From a checkpoint of a small model that answers yes/no questions on an image's attributes: fusion encoder width 256, fusion encoder norm layernorm.
Rows from block 3 of the image encoder of a small model that answers yes/no questions on an image's attributes, named by matrix and row number. Rows with one number within an expert belong to one neuron, the router's apart. Each number is 128 + 24 x the weight over its row's rms, rounded and kept within 0 to 255. All counts start at 0.
Before each expert's rows are labels from the 100 images, of 14976, where the router gives the expert most weight on average: "top examples" is what is common among them. Only what is clearly more common there than usual is listed. The data: regions of photos with short descriptions (Visual Genome).
# router: router (encoder.blocks.3.mlp.router.weight, 8x256, trained with AdamW), inputs 156-207
# up: expert up (encoder.blocks.3.mlp.up, 8x64x256), inputs 156-207
# down: expert down (encoder.blocks.3.mlp.down, 8x256x64, transposed), outputs 156-207

# expert 0
top examples: text has "sky"
router.0 [126 130 114 118  74 114 179 113 101 130 127 133 103 136 127 175 145  96 158 159 148  80 119 120 109 138 127 113 102 116  98 108 118  82 132 132 141 118 133 144 161 143 116 150 105 146 124 154 160 147 108 163]
up.0 [129  88  84 149 136 117 168 134  99 119 109 129 124 136 110 136 177 115 118 149 165 184 144 152 103 152 146 100 106 121 101 136 135  76 137 136 147 169 114  95 150  60 113  95 105 104 145  91 119  92 143 122]
down.0 [126 143 109 115 146 109 134 133 111 151 157 109 156 158 121 126 112  90  78 138  75 128 136 153 144 109 117  90 174 129 119 137  82 112 114 119 169 120  71 163 117 153 117 156  98 111 156 122  99 150 150 128]
up.1 [135  98 156 139 131 121 124 103 145 162 103 151 157 112 111 146 119 136 145 131 166 145 134  76 118 113 158 147 127 142 173 103 146 155 132  92 102 158 163 104 137 160 167 119 171 126  97 155  82 113 136 150]
down.1 [ 75 115  90 104  76 105 136 131 121 117 102 126 112 141 152  97 138  97 154  92 145 120 171 138 142 112  96 117 131 166 155 181 115 123 152 100 121 144 120 157 108 115 133 161  97 101 142 151 118 142 122  98]
up.2 [136 143 118 163 105 115 126 113  99 126 151  97 139 123  99  97  79 101 115 145 180 104 128 139  97 115 141 146 159 177 186 133 101 132 125 127 110 151 160 142 143 105 124 143 120 111  98 157 154 131 132 103]
down.2 [115  69 146 160 142 130 179 115 119 126 124 104 121  65 150 133 174  97 118  80 161 100 110 144 121 132 120 137 152 111  85 135 164 119 114 132 137 127 145  99 165 155 140  71 170 127 112 141  86 122 128 137]
up.3 [ 90 128 161 144 151 140  97 156  91 117 148 126 117 102 173 129  87 105 174 149 147 103 140  93 132 143  81 136 113 120 155 118 127 107 115  87 113 176 143 111 123 204 113 132 114 116 145  81 153 161  96 153]
down.3 [148 173 140 163 113 114  94 121  99 166 142 138  78 145 175 100 195 145 145 134 128 135 120 137 121 113 168 202 112 104 135 122 161 123 120 170 172 129 108 117 111 108 135  67 120 162 111 128 101 105 121  87]
up.4 [117 138 161 114 110 112 137  98 140 130 169 145 146 157 143 102 157 155 115 141 178 135 136 135  49 118 146 156 136 109 101 137 100 126  96  98 118 136 148 125 104 138 147 140 150 112  88 149 137 144  76 164]
down.4 [ 82 152 126 131 132 116 119 124 132 150 107 169 124  99  74 155 129 139 137 116 133 144 125 123 145  79 130 130 126 150 144 165 101 126 130 150 190 161 109 197  87 131 111 137 142 146 140  99 167 124 117 111]
up.5 [143 137 110 117 174 135 150 105 130 107 117 154  96 118 131 139 152 165 137 123 140 153 122 113 131  97 148 116 119 127  86 176 148 141 127 127  81  99 116 132 138 115  91  96  94 139 110 116 116 157 119  36]
down.5 [177 122  92 107  70 113 166 146 136 158 108 120 118 122 120 124 190 126 145 110 133 115 153 149 100  96 123 145 172 143 146 126  86 128  88 121 113 160 132 126 125 122 115 102 134 108 128 112 110 129 140 122]
up.6 [126 146 122  84 114 114 115 175 124 127 123 136 113 134  92 146 141 132 125 127 125 192 128 151 130 134  95 120 167 147 155 127 132 136 170 155 113 139 140 117 148 131  90 137 139 112 139 178 105  93  99 106]
down.6 [129  83 123 144 165 144 155  99 135 155  82  82 136 107 117 120 106 126 121 104  99 141 142 138 112 102 128  71 167 102 142 158 135 141 161 106  64 116 159 132 129 145  91 131  87  85 136  81 112 156 180 134]
up.7 [ 92 118 131 131 124 164 100 115  96 131 163 153 136 111 126 136 119 136 130 104 161 102 144 132  71 149 149 130 139 111  85 125 151 180 154 125  79 147 150 152  98  87 179 122 154 154 172 144 120 106 107 157]
down.7 [112  99 148 144 152 163 117 141 145  96 167 190 146 117 118 160 122 133 112  90 163  71 117 126 132  99 144 130 150 139 133 115  96  96 131 184 132 118 161 121 125 111 123 124 112 167 106 133 146 120 135  60]
up.8 [120  93 126 136 109 122  92  99 119 139 115 106 107 106  91 143  87  57 122 119  98 132 132  90 118 139 139 140 154 140 127 141 173 176 125 166  97 132 140 160 136 125 151 119 154 103  99  75 138  86 109 168]
down.8 [148 134 118 133 129 117 154 162 101 209  92 122 139 125 139 137 138 167 163 111 124 165 129 122 118 160 110  86 149 137 167 140 146 130 120 133 174 117 129 120  98 111  73  69 132  96  95 127 128 134 124 131]
up.9 [138 162  94 108 140 100 117  98 122  98  98  93 125 111 145 127 125 141 133 130  90 174 105 154 100 141 152 137 154 131 132 179 111 136 116 126 138 148 155  85 126 120 123 111 124 130  72 109 109  99  69 123]
down.9 [177 139 121 182 125 132 122 141 108 109 129 125 137 106 140 119 129 120 134 140  84 131 110  95 168 113 129 121 113 154 107 146 115 140 111 161  92 142 139  85 145 141 122 124 196 112  88  94 156 122 140 106]
up.10 [ 96 142 125 144 116 151 158 144 136 131 144 156 103 117 166 145 114 134 130  90 164 137 127 171 136 153 128 120  90 147 115 149 150  95 124 135 106 142 131 170 102  76 106 105 104 112 145 138  98 129 184 190]
down.10 [105 134 111 123 145 132 155 143 120 145 110  88  97 156 118 102 150 119 129 116 124  70 167 113 137 139 114 119 122 144 101 113 119  98 120 134 138  80 102 116 140 121 130 125 117 120 123 113 124 125 145  83]
up.11 [ 69 127 112 103 137 134 128 145 107 142 140 118 129 120 126  88 101 155 164 103 102 100 157 108  70 139 119 140 143 167  95 128 123 142 123 110 109  96 112 146  98 128 172 171  93 116 156 123 127 167 136 173]
down.11 [117 142 148 134 104 165 121 145 121 126 151 137 163 156 137 118 100 145 102 101  77 126 162 142 111 144 120 127 149 167 128 117 103 143 110 140 121 162 170 146 135 125 129 158 151 118  98 129 139 141  93 122]
up.12 [115 124 139 130 136 133 117 134 139 133 123 112 117 177  97 120 143 193 139 146 141 122 136 122 157 130 101 113 154 125 105 111  94 106 108 106 124 139 104 155 132 127 150 130 149 137 129 138 141 148 157 154]
down.12 [ 96  97 144 135 104  95 111 148 121 106 143 112 142 133  89 142 152 135 138  93 132 133 141 145 162 202 123 181 114 113 114 157 119 130 128 117 118 108 125  90  90 126 136 135 140 121 170 144 111 110 146 127]
up.13 [122 102 143 109 129 132 124 156 127  98  96 146 139 127 143 167 109 151 114 126 127 140  61 136 136 127 149 109 121 133 135 152 121 147 156 117 126 136 112 166 148 155 150 163  88 129 171 164 126  82 122 102]
down.13 [132 110  73 114  86 132 139  98 111 151 136 144 124 107 121 123  78 123 156 127 108 137 148 126  93 116 127 105 142 139  99 115 116 155 117  78 153 104 104 123 125  90 103 102  69 101 121 110 146 147 101 144]
up.14 [114 145 122 124 106 171 131 101 133 138 146 165 131 164  93 168 120 135 162 103 102 142 132 135 109 151 163 113 183 122 137  83 121 139  91 126 156 127 143 112 161 147  65 111 140 137 123 149 113 144 167 104]
down.14 [113 147 124  78  88  88 154 120 115 128 109 136 142 151 139 117 152 116 116 115 162 175 116 141 161 170 138 140  93  90 107 110 129 120 144 114  97 107 136 129 149 128 111  95 126 133 118 139  99 100 151 162]
up.15 [115 164 106  99 108  80 171 121 118 146  77  64 125 114 127 108 172 132 147  99 102 118 103 143 159 123 104 107 119 145 107  97 171 112 158 147  93 133 148  75 135 112  79 134  84 136  93 166 141 132 105 119]
down.15 [127 167 124 107 131 133 106 112  94  72 100 137 179 145  65 104  94 118 128 159 146 163 119 106 149 114 151 127 152 112 164 127 136 107 147 120 156 152 135 157 119 133 136 121 140 141 130 127 148 122 143 152]
up.16 [221 102 131 122 114 141 139 110 135 119 143 118 130 130 110  99  99 118 138  89  70 147 127 128 170 135 165  67 127  84 145 117  99  91  96 131 113 123 106 106 164  98 103 161 131 122  95 131 161 177 133 114]
down.16 [ 84 145 115 114 124  59 111 117 126 150 148 124 123 127 116 143 144 129 178 173 118  84 161 132 132 125 120 160  97 124 133  73 148 105 147 115 134 107 149 163 129 140 164 129 136 123 149  98 112 113 143 184]
up.17 [108 125 143 116 130 114  98 116 123 132 127 122 120 150 164  88 104 133 133 132 120 155 125 100  77 115 117 159 160  88 154 148 143 143 109 131 118 152 144 103 106 164 106 135 153 110 125 121 112 103 154 119]
down.17 [ 89  97 113 125 156 150 133 127 122 140 118 117 138 118 130 162 117 123  94 127 148 148 100 130 142 125 136 179 122 129 125 121 173 102 117 116 143 178 125  76 158 163 122 125  91 126 156  87 150 146 158 140]
up.18 [146 167 119  99 112 140 151 105 156 114  94 113 123 119 116 151  67  96 130 151 170  98 111  93 117 118 159 146 102 141 140 117 140 145 115 132 178 142 183 189 131 112 106 137 155  93 115 139 123 137  98 147]
down.18 [ 90  92 115 126 116 104 166 123 152 148 122  93 107 141 182 157 131  97 143 125 139 137 115 172 147 122 139 137 110 116 144 113 143  95 136 157 170 128 132 116 132 103 109 109 126 139 145 139 176 119 134 101]
up.19 [116  77 133 158 102 116 104 150 125 112 126 101 138 135 175 147 167 138 135 149 145 120 130 147 137 144 157 147 137 122 155 141 115 146 104 156  85 126 107  98 117 108 122 123 132 140 136 110 147 155 144 109]
down.19 [146  98 120 135 125 135 129 151 130 119 122 142 110 175 118 138 166 139 148 144 128 134 134  91 135 157 114 119 116 128 111 107 166 153 133 121  95 130  96 102 104 119 173 148  83 120 133 114 115 100 141 119]

# expert 5
top examples: text has "blue"
router.5 [ 85  88 114  97 135 103 176 136 100 143 129  92 129 123 129 123 107  64  70 162 139 126 145 120 101 143 105 138 126 176 104 120 109  93 163 126 125 100 112 139 101 137  80 112  80  81 166 127 158 151 115 111]
up.0 [169 125 117 105 140 160 174 141 151 103 158 129 102 126 131 161 163 158 142 113 156 148  84 129 108 114 166 129 135 104 160 133 160 119 140 116  60 150 139 153 126 108 110  89 139  98  93 145 103 117 129 158]
down.0 [ 95  72 101 187 150 124 153 111 125 122  92 152 135 123 103 153 118 112  76 100 127 141 141 170 119 112 142 120 127 135  86 142 147  97 122 146 106 151 113 121 150 158 135 102 125 116 155 122 104 145 125 102]
up.1 [126 126 131 106  98  92 128 136 123 128 142  89 130 105 147  90 161 100 117 129 159 118 135 120  60 137  90 143 106 167 134 149 132  91 137 102 122 163 100 164 120 103 141 132 112  93 138 139 122 136  75 196]
down.1 [105 140  88 143 176 120 125 183 110 163 121 111 156  82 160 141 107 112 116 152 140 108 141 140 102 114  81 125 129 105 129 170  76 129 112 146 143 141 108 122 103 163 116 146 138 106 129  92 143 148 134  59]
up.2 [ 99 129 140  31 135 162 113 133 139 101 108 130 112 107 158 107 143 165  63 154 132  83 124  90 118 123 116 152 115 177 107 160 143  89 114 181 104 127 132 116 153 131 166 140 146 140  91 135 125 143 105 132]
down.2 [ 89 147 153 137 146 105 115 130 129 136 107  99 161  49 132 119 127 178 104 130 109 147 150 150 109  94 107 102 129 112 172 132 129 128 133 151 132 170 140 160 132 161 121 125 145 146 108  89 114 184 162 146]
up.3 [ 95 101 161 105 112 123  88 142 141 105 101 128 157 119 137 130 168 155  83 155 109 121 140 156 117 149  82 151 141 168  92 128 123 148 143 106 110 118 141 102 115  89  79  95  85 130 124 140 111  95 156  87]
down.3 [118 133 110  99 153 158 146 162 114 107 164 133 110 111 117 132 114 167 128 156 108 143 131 139 115  99 119  76 163 146 138 104  89 161 125 108 116 101 137 100 105 131  83 109  97 118 170 138 137 126 172 141]
up.4 [144 151  93 142 101 120 136 128 127 115 138 118  86 150 146 122 164 147 143 104 112 116 217 111 113 137 131 117 128  89  81 142  98  86 127 136  86 174 126 138 119 133 118  92 113 159 132 111 159  95 151 118]
down.4 [150 135  72 115 127 151 100 139  95 147 152 137 122 115 102 130  73 139 100 132 179 104 111 133  95 123 145 106 136 100 125 139  97 111 110 124 155 166 130 156 119 145 130 116  87 135  97 142 129 156 122 107]
up.5 [145 146 106 118 136 155 145 134 148 154  99 184 162 149 136 117 181 130 105 126 136 103 118 127 106 119 165 125 151 171 162 145 111 117 105 117 158 106 147 118 127 113 113 115  57 133 104 156 124 124  78  68]
down.5 [ 93 178 107  95 122 111 124 131 135 107 133 150 124 128 132  94 159 128 159 106 140 100 126 161 121  95 121  83 147 138 118 111 121 141 126 133 107 143 140 111 147 136 141  97 118 151 153 123  71 157 113 124]
up.6 [102 107 150  94 133 139 123 123 132 127 169 185 140 124 132 176 136 106  76 129 106  99 128 135 148 138 139 132 145 105 154 190 124 185 137 150  93 124 139 164 137 137 126 150 192 152 130 124  91 119 115  97]
down.6 [128 146  59  89  94 121 104 140 144 140 130 195 141 100 151 121 163 131 153 100 128 129 141 106 157 163 134 143 108 134 101 144 135 119 136 114 132 162 113 155 107 120 165 158 100 113 137 135 143  93 140 117]
up.7 [136 132 129  85 139 143 119 136 134 124  91  82 124 114 137 155  72  97 124 102 126 111 146 105 159 147 113 111 157 153 129 119 138 133 148 161 137 107 156 151 149 146  83 146 155  82 125 112 134 119 113 187]
down.7 [153 131 107 103 121 132  91 123 137 106 117 163 127 162  98  87  98 138 137 147 139 114  56 153 124 141 127 184 145 156  72 116 162 124 118  95 127 135  86  73 151  89 128 151 113 123 112 160 114 124 103 112]
up.8 [160 139  96 116 125 110 149  94  96 114 133  81 153 137 142 128 131 138 101 168 164 182 111 140 145 134 154 106 107  74  97 137 165 122 154 120 143 139  89 101 122 168  73 103 133 105 150 133 135  88 120 131]
down.8 [125 129 144 136 164 106 119 124 124 147  92 115 148 126 125 105 130  84 120 153 132 125 114 145 127  89  90 130 141 153 152  94 124 147 118 151 149 113 160 137 105 120 135 158  87 134 157 134  91 162 149 149]
up.9 [103 120 138 100 134 137 122 129 157 134 121 126 123 134 126 125  85 139 109 136 152 167 122 110  96 142 161 145 130 107 184 133  97 130  92 123 107 146 149 150 112 141  80 143  91 117 111 137 119 159  89 152]
down.9 [158 155  96 136 113 141 131 136 123 111 151 143  85 124 145 112 133 126 115 100 181 100 158 126 167 177 127 101 141 108  76 145 153  80  91 145 160  92 149  89 130 108 135 104 123 103 145 107 134 111 120 100]
up.10 [ 97 136 169 108 125 136 118 155 150 109 151 103 153 113 131 159 167 171  72 109 162  66 126 141 138 122 140 140 120 157 139 166 117 141 115 106 165 131 144 143  97 142 165 133 115 121 155 104 138 133 133 117]
down.10 [116 105 139 131 134 120 101 131 139  81 114 135 124 142 148 147 116 130 156 119  91 119 129  93 111 149 128 167 150 114 154  95  84 145  72  82 124 135 141  45 120 141 143 135 131 116 119 125 114 110 139 120]
up.11 [127 119 115 158 154 116 107 122 100 141  99 142 147 119 145 129 120 129 121 125 106  94 126 112 137 111 159 105 126 144 138 172 125 133 108 132 101 122 152  93 151 115 182 145 174 146 121 144 120  81 193  76]
down.11 [187 126 122 130 128 131 124 124 134 161 118 125 147  72 159 150 136 136 133 114 108  91 140 108 133 126 128  82 112 148 144 143 164 100 140 119 141 139 116 103 130 104 122 109 155 103 128  87 160 133 182 127]
up.12 [128  95  89 123 135  98 141 137 141 140  56  95 134 135 141 144 164 105  83 134 124 140 146 110 105 164  97  93  90 105 109 143 130 105 151 132 104  97 119 107  99 142 107 121  77  84 120  97 113 128 174 172]
down.12 [ 82 156 133 107  92 113 150 121 120 129 140  57 137 131 133  94 116 151 103 119 116 139 134 100 135  83  82 143 138 174 139 157  98 107 146 150 143 154  97 116 104 131 113 168 110 100 114 106 107 158 128 106]
up.13 [149 110 131 145 143 131 134 145 156 162 163 123 122 133 140 109 191 119 135 126 118 164 140 122 143 184 128  99 113 160  76 160  70 110  98 111  82 107 102  88 115 110  91 110 105 138 141  79 145 136 124 167]
down.13 [ 98 117 131 159 108 137 131 132 163 119 159 154 123 129 102 126 146 124 137 129 132 101 153 116 127 132 151 177 104 135 112 115  90 119 100 123 154 128 111 139 112 129 135 116 120 126 158 158  91 155 129 116]
up.14 [ 60 144 125 115 151 127 124 152 123 117 140 120 138 129 153 114 110 138 133 134  99  71 156  84 143 137  96 116 142 185 130 155 101 179 112 166 115 148 107 132 137  95 159 126 141 104 114 130 114 176 154 100]
down.14 [119 156 137 123 103 122 153 114  91 107 130 127  85 104 142 137 145 161 156 149 113  95 117 127 171 127 158 108  93 153  98 117 174 122 175 127 138 127 117 133 119 151 110 109 145 114 105 154 105 166 134 133]
up.15 [162  97 114 121 120 146 127 138  90 125 120 151  86 149 134 103  95 112 147 118 127 159  93 108 111 101 118  99 148 130 150 127 121 108 147 163  99 155 138 149 124 125 148 170 181  65 129 113 128 154 121 135]
down.15 [114  79 108 150 120 141 126 136 110 148  90 131  88 104 130 142 144  96  98 134 120 111  85 136 161 146 123 106 141 151  95 125 191 153 170 127 144 154 112 123 126 134 106 123  97 123 170 112 156 155 128 172]
up.16 [155 104 170 105 106 143  89 136 124 119 125 129 124 151 140 200 154 120 114 141 116 115 111  92 157 120 138 112 128 138 136 158 111 133 125 128  63 141 125 112 140  81 114 113 107 129 122 118 109  96 167 136]
down.16 [137 121 118  83  97 117 136 129  90 113 128 139 137 142 147 150 101 114 108 148 124 133 154  84 143 113 154 130 145 126  80 160 127 153 147 173 121 119  94 152 101 120 157 124 121 106 113 165 122 142 120 130]
up.17 [158 110 171 151 109 142  86 131 135 159  81 137 137 120 123 125 119 108 106  89  74 114 124 154 112 154 139 121 113 131 112 130 115 145 110 116 125 107  99 129 131 129 125 102 104 156 139  68 132 166 127  65]
down.17 [126 142 173 129  52  85 128 118 107 141  96 112 100 157 114 102 137 147 157 106 180 158 102 110 148 173 100 134 113 119 148 142 151 113 139 122 103 142 145 109 128 125  99  60 161 111  94 136 167 117 113 137]
up.18 [124 118 128 154 127 122 156 121  87 161 107 105 126 105 146 146 137  93 153  96 150 169 125 144 117 145  78 111 142 140 105 154  90 105 116 124  91 142 105 141 108 147 130 127 130 132 113 121 125  98 176 103]
down.18 [131 154  82 148 104 113  88 127 158 143 170  97 118 158 137 145 114 136 137  76 126 121 131 138  93 139 113 143  96 117 148 166 118  99 107 111 157 149 108 108 120 126 110 119 122 119 147  88 140 139  88 135]
up.19 [187 120  96 147  82 169 125 149 144 138  82 164 131 119  95 147 101 159 118 106 152 138 110 125 126 145 109  65 156  90 137 158 135 152 146  69 129 142  83  98 113 100 100 112 111 117 114 126 125 139 130 120]
down.19 [137 155 116 133 135 115 139 146 169 168 137 140 103 143 152  95 134  90 152 111 123 130  96 161 139 150  71 128 143 146  99 107  89 108  65 165 132  75 123 160 127 108 162 181 152 142 164 148 158 110 122 184]

# expert 3
top examples: text has "red"
router.3 [145 142 145 169 135 114 114 137 120 110 119 112 145 102 127 116 152 135 132 145 111 111 148 126 148 117  80 123 112 149 121 148 128 133 137 153 149 146 173 114 134 198 106 113 157 171 130 110 157 109 125  74]
up.0 [ 57 147  97 152 135 136 142 118 127 127 108 137 158 158 125 126  71 158  78 144 164 119 195 157 104 109 113 125 140 103 130 152 140 154 137 132 128 131 154 120 104 127 144 153 179 129 113 140 133 136 139 116]
down.0 [145 120 115 167 153 135 159 123 122 134 173 115 132 144 156 108 159  84 159 126 111 101 160 103 111 149 145  99 117  92 102 138 120 146 114 149 135 142 181 141 113 109 125  94 144 136 108  97 139 122 175 135]
up.1 [176 153  97 101  97 125 149 178 121 146 119 139  94 155 137 142 102 115 126 118 144 107 167 139 164 128 141 124 143 103 144 121 116 121 161 131 145 109 173 123 108 126 121 121 150 112 112 138 132 144 100 139]
down.1 [119  93 105  95 100 186 143 121 124 139 154 122 153 119 105 120 121 131 123 120 172 139  81 123  88 155 152 159 165 153 130 143  89 143 108  98  98 161 122 102  90 150  53 120 106 153 151 133 126 129 120 110]
up.2 [139 132 122  98 133 122 125 131 126 125 100  98 105 142 152 148  85 102 110 144  96  77 135 138 165 158 105 123 171  83 136 149 158 144 117 135 150 144  91 123 155 128 133 137 154 103 144 122 127 105 136  97]
down.2 [136 132 140 125 162 175 140 137  97 131  84 159 167 149 132  83  98 161 119 136 139 104 124 145 128 100 107 129 109  93 125 153 129 140 117 100 112 102 136 113  96 171 107 102  86 105 171 132 102 141 173 120]
up.3 [131 124 136 118 115  94 139 153 114 154 144  67 107 130 124 141 170 124 144  68 131 127 177 131 121 133 148 118 119 102  92 145 107 135 139 132  98 100 126 136 159 133 105 143 157 107 123 102 159 135 135 105]
down.3 [108 140 107 117 149 154 149 189 111 156 134 115  98 101 126 121 126 151 117 148 160 104 120 120 127 172 118 113 127 140 140  99  82 115 131 139 119 146 152 150 120 128 119 140  79 105 103 135 124 110 110 132]
up.4 [139 118  72 152 156 120 129 171 108 140  94 155 100 144 160 140 110 119 154 139 135 121 158 124 120 141 158 146 103 160 101 132 112  90 111 125 120 129 139 132 101 116 124 128  92 111 135 130 154 130 142 113]
down.4 [176 102 132 107 142 118  86 138  88 128  94 134 142  95  91 110 111 139  84 138 128 141 127 146  98 106 112 118 118 136 103 210 125  86 108 115 130 158 108 100 121 129 133 124 154 136 130 149 108 122 150 134]
up.5 [205  97 125 165 115 159 125 125 126 131 117 157 105 122 110 184  90 130 119 152 126  94 126 141 153 123 137 118 169 110 135 111 107 122 105 142 190 160 151 112 104 131 154  88 128 123 114  95 145  91 131  60]
down.5 [110  87 126 119 165 114 174 145  97 127 117  95 153 128 151 113 125 154 104 103 125 160 155 125 112  75 142  87 133 107  84 165 163 122 135 111  76 139 119 101  77 132 168 103 103 117 132 113 120 112 129 125]
up.6 [102 135 124 152 173 124 108 171  90 127 110 106 133 115 114 107 117 134 147 117  91 108 158 128 122 138  97 115 121 107 138 106 101 154 136 129 141 109 149 111 158 156 154 145 138 160 156 116 154 103 117  92]
down.6 [145  78 119 158 154 151 122 142 159 132 101 126 123 146 108 118 114 120 116 121 123 110  87 116 138 199 133 110 139 134  96 128 119 101 129 122 137 101  93 112 128 119 191 191 136 122 118 139  94 147  91 136]
up.7 [122 117 104 174 112 114 145  98  98 132 148  88 104 159 117 145  73  96 158 164 124 127 150 154 138 143 143 154 161  97 163 163 143 172 138  99  98 151 172 143 155 120 104 116 152 133 113 109 141  98 123 148]
down.7 [145 124  99 104 127 120 124 135 127 176 132 162 115 131 178 132 147 116 144 148 111 137 158 106 130 145 112 110 138 115 131 103 169 121 137 139 130 132 149 128 109 127 118  84 183 137  85 126 106 126 114 176]
up.8 [ 98 124  88 162 173 132 127 117 119 120 123 163 142 111 121 140 103 147 131 119  79 123 119 109 151 146 114 143  68 113 130 114 156 128  99 180 112 117  83 100 130 116 127 111 131  85 130  91 138 104  83 109]
down.8 [134 167 112 142 172  98 135 144  87 126 127 109 141 160 138 151 133 110 122 106 138  87 118 155 141 102 113 149 145  90 153 123 118 129 153 114 120 100 130 109 138 158 107 126  94 152 160 137 151 133 149  92]
up.9 [125 149 124 115 182 101 143 116 146 147 140 143 111 104 138 106 121 126 144  63 154 104 139 119 147 136 130 152 116 125 120 115 123 122  86  98  66 108 125 132 133 108 112 143  90 111 155 127 128  85 107 107]
down.9 [ 76 124 100 107  92 107 155 123 109 124 136 131  42 122  94 120  98 123 126 134 150 146 122 144 102 129 171 121 132 106 119 110 103  96  92 100 130 113 103  73 152  66 122 141  74 167 139 142 115 168 148 100]
up.10 [ 78 159  88 139 118 113 105 165 120 117 145  86 147 118 156 130 139 115 105  91 124 107 112 142 127 127 186 102  74  92 111 131 112 132 131 159 138 170  93 107 133 168 175 111 127 147 155 123 162 128 140  98]
down.10 [169 131 110 145  94 106 115 106 117  95 107 158 108 106 147 127 159 152 151 151 122 122  86 151 119 124 133 119 138  96 157 132 100 100 171 136 138 142 140 164 131 131  99 110 151 115 114 118  99  92 121 118]
up.11 [131 131 107 134  96  68 125 113 147 146 154 103 140 120 128 131 147 137 121 144 120 118 136 115 130 125 119 105 130 161 115 159 159 119 109 152 147 124 140 133 104 140 139  91 147 154  82 110  90 112 116  53]
down.11 [103 108 152 131 174 120 145 133 145 162 131 166 149 102 129 164  94 101 120 154 186 142 104 170 123 111  73 106 108 145 151 115 139 150 129 130 125 130  82 128  88 161  95 124 116 125 166 133 156 139 137 203]
up.12 [161 137 114 106 127 130  89 140 109 136 125 148 124 139 163 131 128 141 140  90 121 124 114 117 149 121 109 123 118 144 136 178 142 165 108 160 108 119  85 119 132 108 135 130 122 106  72 174 108 170 113 153]
down.12 [151 171 137 150 108 134 118 181 118 142 131 177 131 145 118  96 126 145 158  46 162 111 157  94 110 135 128 113 153 132 135 135 122  92 149 142 126 121 158 126 148 146 108  87 125 148 149 128  84  98 144 137]
up.13 [165  72 118 116 136 140 157 134 105 156 144 118 150 131 127  93 154 113 134 152 118 126  99 119 138 111 163 119 125 126 192 119 142 145 103  94 133 110  94  89 148 126 125 111 148 100 147 142 145 166 126 159]
down.13 [165 145 143 125 181 109 134  89 122 161 164 102 110  94  88 104 174  97 133 133  88 116 121 152 151 139 126 143 165 138 157 136 159 117 106 156 146 117 114 197 122 107 154 143 111 166 169 131 132 133 139  93]
up.14 [171 164 121  81 152 117  81 110 135 133 103 127 159 144  99 118 102 114  88 169 113 136  95 129  94 128 134 100 125 116 171 160 122 114 130 135 117 133 155  97 102 144 183 186 130 156 110 113 103 156 153 131]
down.14 [149  93 156 105 162 102 130 119 139 124  92  91 145 105 189 109 140 148 110 153 107 122 130 109 182  59 118 140 142 107 117 194 135  98 109 145 133 111 130 111 112 126 106 118 129 123 138 130 123  90 139 138]
up.15 [129 101 142 110 153 140 137 123 152  94 108  78 144 122 150 113 117 125 100 162 129 140 143 126 129 115 131 130 141 127 134 145 136 126 133 108 124 153 117  94 131 164 148 170 154 105 119 167 103 160 131  84]
down.15 [142  95 116 145 172 150 136 135 104 181  87  91 138 160 182  91 109 118 156 172 116 134 127 112 153 132 112 147 179 143 129 114 107 149 138 117 143  99 139 168 114 162  96 136  90 126 125 152 132 107 148 156]
up.16 [ 74  97 144 141 142  84  89 130 152 143 157 138 187 155 117 129 119 125 119 120 130 136  77 109 100 124 139 126 112 118 125 125 137 138 110 131 131 109  98  99 154 116 118 146 122 106 105 157  97 185 133 111]
down.16 [101  99 134 171 124 150 135 141 108 145 102 136 114 100 139 180  95 145 187 113 163 123 122 122  85 113 125 131 144 121 152 127 145 143 152 100 142  97 161 134 138 107 139 111 145 109  98  80 166 123 117 130]
up.17 [ 56 110 121  60 149 104 178  88 159  94  83 143 100 154 121 130 145 126  96 127 153 103  89 124 113 148 119 107 127 131  95 108 165 118 135 158 140 143 109 137 125 200 133 142 133 122 146 110 102 140 157  73]
down.17 [147 120 130 126 108 122 171  87  86 137 134 103  86 127 151 139 134 122 148 121 139 132 154 167 158 135 139 100 127 155  81 152  88 151 106 107  88 140 130 146 101 162 144 117 115  98 161 147 121 146 139 113]
up.18 [ 64 110 170 132 141 119 124 106 145 117 108  94 140 115 104  74 138 152 138 134 125 143  94 114 130 118  75 129 113 139 144 126 125 138 145 101 146 157  80 137 153 150 134 181 131 117 135 125 150 123 142 159]
down.18 [139  88 121 152 124 130 109 161 123 148  86 105 148 119 120  87 138 161  78 123 101 130 117 111  76 119 109 137 152 158 131  97 128 127 109 164  61 147 129  97 125 132 162 117 144 118 131 109 158 121 117 111]
up.19 [180 119 143  99 108 119 149 144 132 158  77 138 142 139 132 122 153  96 121 108 111 143 138 151 128 133 103 123 112 105 122 134 154 114 106 100 130 121 128 124 140  81 129 181 166 122 123 130 115  98 115 140]
down.19 [163 122 139 171 113 115 138 125 123 146 107 156 133 163 136 126 106  92 140 156  89 122 109 111 115 189 128  50 176 124 174 133 144 129 112  95 135 102 143 139 113  76  96  94 129 135  78  94 144  99  95 128]